python train.py --arch="coatnet" --crop_scale_min=0.5 --mlp_ratio=2 --batch_size=128
Rows from block 4 of a small multi-label image tagger, named by matrix and row number. Rows with one number belong to one channel. Each number is 128 + 32 x the weight over its row's rms, rounded and kept within 0 to 255. All counts start at 0.
After each channel's rows are labels from the 100 images, of 14976, where the channel reaches its highest value: "responds to" is what is common among them. Only what is clearly more common there than usual is listed. The data: photos of plants and fungi (iNaturalist).
# convs0: expand pointwise conv (model.blocks.4.convs.0.weight, 384x96x1x1), inputs 0-31
# convs1: depthwise 3x3 conv (model.blocks.4.convs.1.weight, 384x1x3x3, trained with AdamW), a 3x3 kernel
# convs2: project pointwise conv (model.blocks.4.convs.2.weight, 96x384x1x1, transposed), outputs 0-31

convs0.97 [161 158 132 173  81  67 112 126  65 128 123  88 135 147 192 103 124 150  85 155  78 105 129  65 130 123 154  73 114 119  74 124]
convs1.97 [ 97 100 150  87 154 162 162 160 163]
convs2.97 [134 118 137  98  77 107 211 168 136 156 115 202 103 122 146 116 137  76 133  74 124 137 118 158 162 120 125 160 102 100 141 125]
responds to: kingdom Fungi

convs0.304 [125 103 153 119 146  98 121 135 148 128  95 153 133 163  81 136 158 185 116 143 133  70 135 151  80 135 141 146 142 112 167  75]
convs1.304 [144 163 160 137 184 172 127 168 122]
convs2.304 [154 143 147 148  71 156 109 126 138 105 122 134 131 164 169 119 138 103  99 113 147 118  94 109 112 193 109 134 146 165  45  76]
responds to: class Liliopsida

convs0.253 [112 180 130 167 168 138 109 135 165 185 129 167 138 154 115 154 136 125 113 104 136 149 170 127 163 136 120  86 125  73 189 115]
convs1.253 [155 100 149 170  68 146 151  99 141]
convs2.253 [120 122 168 140 177 107 105 163 178 111  82 135 153 163  90 109 127 152 141 117 108 109 160 136 100 182  85 138 118  87 143  50]
responds to: class Liliopsida

convs0.175 [ 87 191 157 169 194 171 108 191 100 121 144 176 137 130  85 133 107 164 126  81 135 120  84 161 135 150 128 156 163 151 114 149]
convs1.175 [193 171 115 124  87 111 112 134 154]
convs2.175 [155 128 114 139 137 121 130 186 136 123 160 158 130 117 118 118 127 157 140  90 181 152 138 120 139 140 131 137 143 114 140 132]
responds to: class Liliopsida

convs0.364 [137 100 107 123 123 111 128 112 138 102 135 148  58 126 146 155 108  93 138  98 128  96 149 144  73 105  65 146 138 129 167 151]
convs1.364 [167 145  98 182 112  97 157 115  92]
convs2.364 [125  68 167 151 123 133  74 184  92 127 165 143 174 118  81 183 104 100 161 113 174  84 109 117 169 120 100 177 118 129 113  96]
responds to: class Liliopsida

convs0.240 [135 127 113 134 108 149  67 168 191 178 109 152  79 181 157 148 141 104 163  91 118 139 113 136 116 125 175 119 171 139 116 166]
convs1.240 [167 147 118 139 116  90 190 130  86]
convs2.240 [116 115  86 198  83 109 134 148 132 181 115 144 137 104 107  83 134 119 130 128 121 120 108 157 103 112 182 109 108  95 150 121]
responds to: order Caryophyllales

convs0.52 [171 118 142  86  67 181 156 135 178  79 129  96  88 143 178 141 121 139 154 140  96 154 119  60 141 183 113 105 152 108  87 149]
convs1.52 [165 183 167 176 133 154 136 139 136]
convs2.52 [ 88  92 106 126 120 184 148 184  76 107 138 113  89 180 161 154 152  64 162 135  84 142 170 129 151 139 152  56 107  96  73 158]
responds to: class Liliopsida

convs0.121 [138 127 105 151 157 141 139 168  64 150  93 167  93 143 132 149 101 152 163 157 111 169 103 150  80 129 168 133 152 144 178 170]
convs1.121 [170 147 145 153  69 116 173 124 109]
convs2.121 [112 138 126 147 110 163 106 174 103 152  81 162 101 144 133 113 108 151 194 138 133 102  71  96  98 102  93 100 243 130 155 192]
responds to: order Caryophyllales

convs0.242 [151 190  76  99 127  92 145 197  64 145 132 120 158 151 107 147  95 104 153  88  93 155  94 138  95 162 120 119 106 143  98 166]
convs1.242 [140 159 162 161 137 135 105  72  82]
convs2.242 [ 68 168 127 118  91 177 162 103  94 142 159 119 140 148 191 138  99 122 137 109  50 128 125 108 116 151 156  76 151 125  92 139]
responds to: kingdom Fungi; phylum Basidiomycota; class Agaricomycetes; order: Polyporales

convs0.344 [201 169 109  87 158 141 136 163 144 135 115  99 122 130  96 127 185 119  98  66 201 179 112 132  64  82 132 132 125  98 132 140]
convs1.344 [173 150 147 119 132 154  83  84  87]
convs2.344 [113 127 126 138 171 136 162 163 148 114 177 154 119 198 109 166 129  76 123 103 109 146 124 125 142 102 153 115 144 112 155  89]
responds to: class Liliopsida

convs0.189 [123 102 142 191  71 170 116 161 121 140 102 143 130 123 168 107 148 134  86 123 106 164 110 152 120 119 142 144 131 115 145 209]
convs1.189 [120 138  91 127 142 145 167 192 167]
convs2.189 [126 106 122 157  72 162 118 161  91 190 141  99 117 125 106 184 145 147 107  99 125 151 135 111 139  96 114 135 157 108  82 159]
responds to: order Caryophyllales; family: Cactaceae; text has "cactus"

convs0.10 [ 84  72 136 112 100 112 114 114 105 131 155  46 108 168 133 144  76 203 130 104 122 100 116 155 131 143 124 100  70 144 123 145]
convs1.10 [ 95 152 146  80 149 149  70 145 146]
convs2.10 [107 156 156 139 153 181 152 221 101 123  61  89  93 147 148 145 112 139 111 163 148 145 173 108 123 111 110 172 158  72 152 170]
responds to: order Caryophyllales; family: Cactaceae; text has "cactus"

convs0.321 [192  82  91 177  86 103 142 126 128 110 162 181  81 127 129 164  81  91 138 102 156 124 150  95 111 132 114 142 115 131 117 151]
convs1.321 [107 186 158 147 152 118 169 168 143]
convs2.321 [153 189 131 132 143 163 110 129 138 141 148 144 106 116 148 227  95  87 125 150 159 105 159 161 155 142 191 143 122  92 128  26]
responds to: class: Liliopsida; order Caryophyllales; family: Cactaceae

convs0.325 [101 107   6 122  84  91 157 133 116 100 192 128  99 121 111 172 144 142 122 111 108 112 129 122 158  79  71 104 159 102  82 125]
convs1.325 [120 101 144 119  99 103 160 181 181]
convs2.325 [173 114  94 119 139 139 133  87 154 114 142 188 166 156 141 163 154  74 114 167 125  84 123 164 137 101 102 130 102 104 138  77]
responds to: order Caryophyllales; family: Cactaceae; family: Asparagaceae

convs0.278 [150  78 174 105 196 139 113 202 183 145 133 201 128 151 133  97 112 164 173  67 135 113 117  91 167  94 100 146  94  65 145 146]
convs1.278 [167 127 158 145 136 139  80  93  75]
convs2.278 [108 150 162 162 171 130 150 145 123 139 181 115 105 123 172 152  93  70  96 170 149 122 100 165 180 178  94 135 124 135  64 148]
responds to: class Liliopsida