A small multi-label image tagger, trained from scratch: trained on photos of plants and fungi (iNaturalist).
Rows from block 2, named by matrix and row number. Rows with one number belong to one channel. Each number is 128 + 32 x the weight over its row's rms, rounded and kept within 0 to 255. All counts start at 0. Numbers have three digits each.
# convs0: expand pointwise conv (model.blocks.2.convs.0.weight, 384x96x1x1), inputs 0-95
# convs1: depthwise 3x3 conv (model.blocks.2.convs.1.weight, 384x1x3x3, trained with AdamW), a 3x3 kernel
# convs2: project pointwise conv (model.blocks.2.convs.2.weight, 96x384x1x1, transposed), outputs 0-95
convs0.335:144157083111083120125153133136169176147227179125107140078108145134148121095072081108112175138085133096116143119148109108087179140161165140137083119099165110078136117136160105106185115178197142153110137143097126138141101112084097080108139120122180154088147153146159118167142096163196111192
convs1.335:146116099139105085166114067
convs2.335:131092175094111148118158119119129094101129079124081098114136180128101185110173102078191128159138100078099167110128138120138117138111088088150147115100164093129054178112211113150148119130120097089081140130170117177132185139092130080093123140124145126205172160103171158115089125114073094124
convs0.336:116138171177108113137115166155111126173122099101165178177132114177191085128118074121137100162158098037073162088172117105118122155104149121150116053107078216132111114147131122137096120138150134107123081141146186104114152123117101154148143146127077091148087154054127130125183135125126144092
convs1.336:137075117141171103115175093
convs2.336:129135152138134134132173146091160096173219094179102113081089177168124136095157159113142111100080122114112122067114134195106112130128099101096159163111115114129110152137146090135118091128119110134065104146089097087102065117134106137073187073134125111070153161116071111149095150049118099112
convs0.337:127089122201158075144069118147138113148162175098085136135149154168124185108097153154084128058167084155116120135146100157161094121139102149133152178098140127095170104157196160131100121103201079074126109144157150101140080088165168150088141089159105139133151136150129097105107164182152137084
convs1.337:111071120115195110131116105
convs2.337:128174124103086108195075176150100143165085163071096191108122096115144104122144153178174154133154166065119179171102074083137107139164134124106127149133162139110074116102151144169140144192106070110067102182148108155151087154166165125154118106123138156139178123117116146151174162145158122118
convs0.338:102151151103143132097141114119107126152034144129078095139114066116145136137128168079139135111097114135111167160140162131123142054179131122165075179147116151088025115137140132104083156191180150137157130090060121121123169140157139112164131144142089122081146162151139167117147121151079100185
convs1.338:084142157088130147146137066
convs2.338:068099115075148085143119132115126100080112124133077078114124116142124159122188129164167121148122098127118060185102062131126079127117147116089145124127101132118191158165111137141160143041109097159072131144092124127131118067167174127103180136132082134064178121097162175105162130164150158150
convs0.339:104141143181101107145144134095148132072089103132118088090101111158154171099166122149109121151085130208153132169144118115128159035142157113121108171144102111105131195167131172121195103114103153174126097126152150118099187146117091196095115138097152115112078138061141164181152113165146120168
convs1.339:076132095107171096127166102
convs2.339:141094119156143102145161135079183149138100178219118172128106111070124134092111179084059167120139126140099134145147145050137177111109079193123143115154130144156141137047110141124133130103098173175113127098140137105126150125106083105136107092118177159156168057157138148154171151122141160100
convs0.340:125105160107154183079043111136075147135089145133131142138173158110135044128110122076106161116074119132139124123116083148118125090121122094134168172169124147123157151088119141133100106143174178140093118206169084116099091087128121146103137117104085116149162171164106082133127043064117150101
convs1.340:102083107142112099115181171
convs2.340:149138108133146178136213140073150211069077112143135138130133091143117092151197169095113111126080144105149151153128130120113117184143118146134120122102121073161102168130119124097145121146178134084136120164093146148127150136131159074067131129084058122147093113071139143131113122174199082078
convs0.341:109143088157120118091145114135157182106145135122153147126070199169098163106172165100115072099107123098153079158111177092143091128113083084147190103114115154151110177089134100048149189054129115106127111143124094109162106150181096107140103134116143165151116175122079072115104153176109129121
convs1.341:131174132079092173129114093
convs2.341:121126126116131237132118099129156134169140195137156170117176120183089105094110201097051134131113120127128151115128133154078137092101166123130145196123052192108139191104112123145130087163092111116095090132098108085165120172159104161139124101147127119145093147138103100111102145130070123144
convs0.342:183117118142123136102195113159008090127173166161094129130100127113102124122106142192125126173127145158127113125086148111139079128138158148103135143092117106147063176171101122180154155079139122147121122092182108103171181127153093131120131181131126106174108164124110208102087116094155097135
convs1.342:108085107118164172115079103
convs2.342:114090081135107084134133115128152149184139156092129159151091144175100141078170128119151103130133082175137119124123115101121116156146074152113128168133151188107131087071112130100135108128156136066097130141077127106080082070119159068163064099098168094142119070113223132110135162148091070117
convs0.343:114132142137163203137188130085095141139118152096105132121111110128135151116147095085107105174113101164168124074164152076091072049124170135170108132100122115168148094151157100121136166138092140123152159130118105110141106167109132127094078131187155151200110103103095176146126075146108161028
convs1.343:088124157166114070110102155
convs2.343:154151135109122160174153145086175145113120096097176114174114166157094146169156144115110151084156146147134173158120104126162163188159100096192132119057093144088168167157165075125161081118092088148129138116123143071065143109116156091101124087172129126124145093193090171166079157129152167140
convs0.344:172161136113150108108148114090118114164116125121069090163112097146163078145076133096093130096136108068129152132153100172186117130126147122132158146177138113201085119099080136140179178145095079169132138217148139124142176107107091078068121092148098139136132100119159117113135123096213178129
convs1.344:130095131122104172076175102
convs2.344:168127096108149121131104106117141142058137100131128060138134113099079102108096185089174156114107105106104116095183105136166204154113131189152140110144137121123101152136171145173175157122153046118155073123156111064113103060062161197147122109140120137105089142105119152122129155099118092156
convs0.345:107133127125115060106158156158140194119084121120090122118126157097123143134148094157141121184126148113172168168064170123137134117167143082063209130155109107105173146106160140110120168089110134093123111082051112195116147167130043101136123141137135121177148086125103125079172097123092106110
convs1.345:148197146157108107099119162
convs2.345:122161174152157136163157109161117130179111103064173130137132179152135149138110137158114064101113156162090188160157109155119108181125151142144146122165126111114104155125072137143063092095187037147113104074135171075172134126068128072079096163084124148148097154125124134171133124165139132111
convs0.346:076136085158137146150120182159090150181139141065153151079169103155176128140156150180157119128127137106135149144124124157097197094091099167134135099059098143078143121132113146087126074138129062099141098179131131114135101119113188106142159184143138061185132144145105116073124162104120060137
convs1.346:162077154140146081128085143
convs2.346:186105110154167134105115119116110098158173092127172112146149151142088162141082127138112161120106102162134133126091135094121090172102144116137160111145083133139080104177129090173111068122090166091121160063070121084079098099095118178127158146132104107159130115205106145041084130133100199098
convs0.347:134126096165114119119078078099137123166134165159192102174106119113024156133097126186104144135110180120078164110143107110163144111143197123107126151121065130130128086086143160148161169103154091121134115108159152156089091160135065111178148107135090126095099090110129165150163088107117200151
convs1.347:126095117128094120199147164
convs2.347:190153141122086120128127126148132184084191142103091100158107132121150141046174145088081104143125101085123082088190133098118140092125137087174110062148149134171118137116114153079079092153152111149092178152144094133156155125178144024116124107169126148142143152126119154094131104175139116159