Weights of a small multi-label image tagger: 32-pixel images, patch size [2, 2].
Rows from block 4 of a small multi-label image tagger, named by matrix and row number. Rows with one number belong to one channel. Each number is 500 + 50 x the weight over its row's rms, rounded and kept within 0 to 999. All counts start at 0. Numbers have three digits each.
After each channel's rows are labels from the 100 images, of 14976, where the channel reaches its highest value: "responds to" is what is common among them. Only what is clearly more common there than usual is listed. The data: photos of plants and fungi (iNaturalist).
# convs0: expand pointwise conv (model.blocks.4.convs.0.weight, 384x96x1x1), inputs 64-95
# convs2: project pointwise conv (model.blocks.4.convs.2.weight, 96x384x1x1, transposed), outputs 64-95

convs0.32:500471475530393523575397542481494474369522525572537498405451507501456564488489525552452507521500
convs2.32:506482573529479567501394603561487428437527517538480532481531454502477478540433521513417539508428
responds to: kingdom Fungi; class Agaricomycetes; phylum Basidiomycota; order: Polyporales

convs0.293:565520434429520522588440496480521520541480425504423500567549515467478443471663438540358517528428
convs2.293:473550476533579521516464506460564523509475514558527553541441521448611565512461472487521539513495
responds to: class Liliopsida

convs0.138:457431540491480529425471492562457533417412450445459468471482543530421569498496390527422544488463
convs2.138:530400445516507582416572572514445514555542558411434538558543500486494576449521506578591484463481
responds to: kingdom Fungi

convs0.175:550550555466436508441590515513462433492474416429491468501447427556458445597580478541495602491457
convs2.175:437493529533465548429518435454455403514485507413484519402555407583422549500565454442469558482440
responds to: class Liliopsida

convs0.255:495454519606466471459474466499493509487440450566410470526475526480590493497480461564470416438538
convs2.255:532459543497493517448510555430482540560450455585525429442570545444591430488489559419474543567527
responds to: order Asterales; family: Asteraceae

convs0.235:431472450518473433455477445521534451530468525531518513520522538499600505422434485567556460510496
convs2.235:495406569515494526399491519498594508511383483571502521524477500515528495455480509519552488594449
responds to: order Asterales; family: Asteraceae

convs0.203:479498493493420470502641554441556456573538534548561482510474533528562481432560461450501437499589
convs2.203:544386461532471521619542432602518446559544498540467514501509433466493460495553571500436465579480
responds to: class Liliopsida

convs0.210:533515503478470518434505516385500426503512441589495539541505466521408425494439555521469418500387
convs2.210:388471493480470568457434479457545592489495451481501470434529572488474504446515470406426490454486
responds to: class: Liliopsida; order Asparagales; family: Asparagaceae

convs0.302:396487511509517465449523482366455513503554412501463579462495574462543489593437526520444517475524
convs2.302:455469478405525483490573453474442434408538529511510588509630511553567481508516472611407415475492
responds to: order Ranunculales

convs0.242:402505500417462463412523509560477542481572544462470538411465446400427495473486439568503507519508
convs2.242:480504466417503575482586538500422583521553521560437529522522508535439549518526462411443495426470
responds to: kingdom Fungi; phylum Basidiomycota; class Agaricomycetes; order: Polyporales

convs0.232:437432531541508487492511566657509552422514450476517546569503508376482551493460519487548515499471
convs2.232:516468521575463499422479608499517458531495448438530544480583465503403437438399482504491520560454
responds to: order Asterales; family: Asteraceae

convs0.10:495497433599535464586488464468483533491518471511484543519537523484416425579517487556572445383476
convs2.10:400524404514546506501432433581410461468426521497528543473513490470538418514477417464535488455481
responds to: order Caryophyllales; family: Cactaceae; text has "cactus"

convs0.344:480430498519479435387526417485526503502452402526483442525425456492508418469464478517544512491425
convs2.344:418474528490447607523413483496481477563419446507498427500468509498540462408538499445525564505464
responds to: class Liliopsida

convs0.321:423458436489463474491535529539547556440524500586479533418503541474490548437516486511585610438513
convs2.321:536472455604514456477511559561591501590487468478439599540480521525498418449550433528462561484487
responds to: class: Liliopsida; order Caryophyllales; family: Cactaceae

convs0.60:474482500464487523406545492537396550461490499467498500506438585543409535491451485472599516525508
convs2.60:503487517405453567499475565522492460528477448574553552461422466533516454421530489513585544587504
responds to: class Liliopsida

convs0.261:512540550464479523456498499538583440487551467400526432514584446585471433566498537477560583501538
convs2.261:455529538501494601554519543482521531490596411435477491481501412443439541509521511563520599555506
responds to: class: Liliopsida; order Asparagales; family: Asparagaceae

convs0.98:390463459626520560543519540541480575501573502509456532466558483509450500569441419611537529483529
convs2.98:557476523505537563385478473476480553638539540413499488430586592511504565505438499507545554470491
responds to: order Lamiales

convs0.337:496516458519507470450487500506515550546540500575506533539461522391438569554544399461439442481443
convs2.337:459519506535545524580552491440574467414529517515522532455451514496433556525480398533478537493378
responds to: kingdom Fungi; phylum Basidiomycota; class Agaricomycetes; order: Polyporales

convs0.121:512477534438478455512433487444563539437460447477519552487525551554444597446510543493637540482538
convs2.121:495493571487578511521486503471413524520455463405554514552463475522545578526484573531596479501532
responds to: order Caryophyllales

convs0.97:538518496487415484478605465576491466490542460501604514480424479513524452550539532467481462493436
convs2.97:565490551601483470436427562499397540511562581560452520493434464495540484480428469515475447487455
responds to: kingdom Fungi

convs0.139:558463577529557457482535501575469489504418482503493626520506564588544476396506463506444474443509
convs2.139:531503493550515489503560428496528520592502457640469619521568469499467440384579461459468452533468
responds to: order Lamiales

convs0.62:463506467523472515444467378476453458502534441539490433471496446474525497520467501552559487467517
convs2.62:516496540576520523450537540502482532442409446544536487515580504447437427474427547441530513539429
responds to: order Asterales; family: Asteraceae

convs0.275:478481578473481501434520409454424598559492535553491491596402464577474508467463505449413506499533
convs2.275:467500558509413486453445419503481567518447516509516480584466480575448483562613470429497470479516
responds to: class Liliopsida

convs0.82:565477516495453473528540537458427591488503473527529529551511520504515580512509540469517580518403
convs2.82:466503570465620530493475523490463494518595534483482517584555516458372541495491599486519513541538
responds to: class Liliopsida

convs0.307:473569547555490492479422537473513528440441411435455545467506443581438515508538467474401567463542
convs2.307:455543584540632427451455543484456477505545518472469605499546556474536420486447557491475544513477
responds to: family: Asteraceae