Weights of a small multi-label image tagger: norm layernorm.
Rows from block 5 of a small multi-label image tagger, named by matrix and row number. Rows with one number belong to one channel. Each number is 128 + 32 x the weight over its row's rms, rounded and kept within 0 to 255. All counts start at 0.
After each channel's rows are labels from the 100 images, of 14976, where the channel reaches its highest value: "responds to" is what is common among them. Only what is clearly more common there than usual is listed. The data: photos of plants and fungi (iNaturalist).
# convs0: expand pointwise conv (model.blocks.5.convs.0.weight, 384x96x1x1), inputs 0-95
# convs1: depthwise 3x3 conv (model.blocks.5.convs.1.weight, 384x1x3x3, trained with AdamW), a 3x3 kernel
# convs2: project pointwise conv (model.blocks.5.convs.2.weight, 96x384x1x1, transposed), outputs 0-95

convs0.122 [111  98 155 201 162 124 163 150 145 133 192 156  84 135 158 135 101 149 141 124 216 132 136  66 149 142 114 173 131 112  89  91 147  86 127 186 116 107 177 168 128 124 141 103 100 134 164  85 229 116 113 109 140 144 119 120 122 134 127  99 130 139 136 156 153  95 127 144 129  98 180 131 110 192 129 137 165 132 145 112 110 119 129 103  95 126 143  66  49 144 128 100 106 128 120 210]
convs1.122 [160 118 161 144  91 151 178 147 173]
convs2.122 [128  94 126 137 164  99 121 109 107 182 132  85 105 169 103 134  83  85 129 108 171 142 109  95 183 119 122 192 139 116 106 122  59  63  70 162 172 105 130 138 137  85 161 143 127 148 144  46 169 115 111 131 186 213 166 125 151 174 141  74 118 160 159 119 105 124 118 113 141 126 167 136 104 169 147  82 155 102 133 185 127 119 144  78 135 125 148  95  99 179 101 157 137 115 132 144]
responds to: class Liliopsida

convs0.349 [139 154 120 172 196  96  95 126 123  80 144 136  65  97  59 120 157 120 158 112 123 129 139 101 170 155 174 100  78 109 106 167 115 127 120 132 119 186 157 118  90 127  87 139  98 175 153 185 127 145  96 129 198 184 159 174 121 122 119 104 123 141  94  88 107  76 111 117  93 177 172 168  70 113 119 148 108 129 154 195 119 125  74  82 114 120 135 105 147 137 111  73 119 130 143 172]
convs1.349 [176 159 186 142 132 152 154 134 160]
convs2.349 [114 179 141 144  97 110  82 140 118  92 221 161 148  63 132 146 111 115 140 133  83 117 127 124 130 105 117 102 182 171  98 136  91  81  99 156 151 130 138 145  80 190 143 140 146 159 131  83 108 145 136 118 175 129 110 108 130 128 111 119 105 130 130  81  91 143  94  85 118 191 100 143 140 152 159  62 113 226 131 188 154  90  93 143  80  84 104 148 143 129 129 140 145 144  94 182]
responds to: class Liliopsida

convs0.369 [154 157 123 150 121  81 123 149 167 118 123 146 115 100 174 110 173  83 133  80 110 134 130 133 156 148  92 186  92 161 164 162  78  89 114 144 158 183 120  93  75 154 125 147  69 143 166 164 124 113 163 115 205  61 126 125 176  78 123  91 112 133 123 160 123 132 147 104 165 122 121 168 165  79 118  76 105 132 173 156 168 135 123  47 106 108 149  91 128  98 118  97 129 105 181 100]
convs1.369 [178 134 122 170  96  84 155 115  94]
convs2.369 [190 163 159 155 136 100 126 138 127 101 168  98 100 135 148 137 158  99  85 111  75 129 179 123 139 100  71 159 101  78  96 178 127 152 105 138 140 194  76 107 106 184  89  80  88 157 186 142 175 169 152 107 163  77 151 175 116 138 129 133 137 117 108 167 105 157 122 146  57 131 126 149 114 105 127 108  66 102 170 119 164 158 102 111  97  70 119 124 138 124  96  76 170 134 157 131]
responds to: class Liliopsida

convs0.304 [170 151 168 121 128 120  95 105 162 108 162 157 171  32 102 147 116  97 108 131 160 132 110 148 194 116  84 166  89  89 114 117 163 123 158 223 168 114 126  95 142 132 150 140 144 163 198 110 167 175 121 119 135 130 164 152 157 151 109 110 176 127  99  92 117  52 148 157 106 137 121 147 157 135 142 118 160  97 139 138 132 164  90 167 111 144 125 152  70 172 106  97  99 125 135 191]
convs1.304 [ 91  87 113 151 136 149 171 169 164]
convs2.304 [147 150 144 194 112 182 156  99 123 154  96  99 124 132 125 128  77 168 118 109 135 131 137 123 167 126 120 170  98 120 153 105 191 135 112 189 110 104 135 108 136 124 145  87 118 174 128 104 177 115 129 124 133 140 140  98 149 161  75 183 152  73  91 134 133  48 162  62  53 171 178 134 168 163 144 148 149 131  63 117 123  98 182 124  65 124 118  90 102 126 145  81 163 151 130 126]
responds to: class Liliopsida

convs0.213 [108  75 163 119 111 114 109 140  83 125 120 109 135 147 150 102 157 180 122 128  93 112 134 145 191 130 155  95 140 176  94 155 145 179 184  73  85 134 183 179 163 133 138 105 135 114 212 161  88 118 167 154 163 134 116 167  90 144  86 123 165 132 112 164 168 107 164 133 139 100  85  51 145 122 103 134 158 108 141 129 164 145 156 139 115 151 105 115 167 219  95  90  86 117 127 153]
convs1.213 [131 130 164 157 151 179 184 121 157]
convs2.213 [104 128 172 100 119 108 106 141 166 111  83 148 167 123 113  75 160  98 136  77 132  91 188 162 137 144 111 111 105 142 190 132 161 135 178 116 123 137 133 188 152  73 136  88 155 136 169 182 104 143  74 155  59 115  80 120 116 143 148 140 102 175 123 129 176 115 138 120 105 119 118  98 136 136 157 129 113 104 110  58  89 175 158 154 100 127 131 117 145 139  53  53 181 102 171 108]
responds to: class Polypodiopsida; text has "fern"; order Polypodiales

convs0.116 [158 168  88 162 130 131  85 173 161 123 138 141 140 140  87 143 177  88  85  76 152 161 120 112  98 188  81 145 123 103 109  90  73  98 204 141 187 114 123  83  55 169  99 170  73 124 134 163 152 137 125 105 129 142 148  96 147 121 178  97 124 105  78 161 137 148 151 127 118 136 136 211  91 105 140 170 126 117 155 125 162 155 104 133 116 185 117 135 115  95 188 121 103 117 103 135]
convs1.116 [115  98 174  93  91 170  95 152 131]
convs2.116 [148 151 152 140 160 127 121 201 148  86 132 102 100 163 181 141 148 136 119  85 124 139 148  91 105 109  78 133 141 119  81 161 131 126 182 166 177 111  85 121  54 129 113 129  65 131 138 110 152 115  94 163 137 109 169 134 104 176 174 136 104 124 124 159 111 148 147 115 132 180 104 145  86 102  95 116 103 146 193 152 157 156 126 121 109 176 121  69 159 188 113  34 126  81  86 148]
responds to: class Liliopsida; order Caryophyllales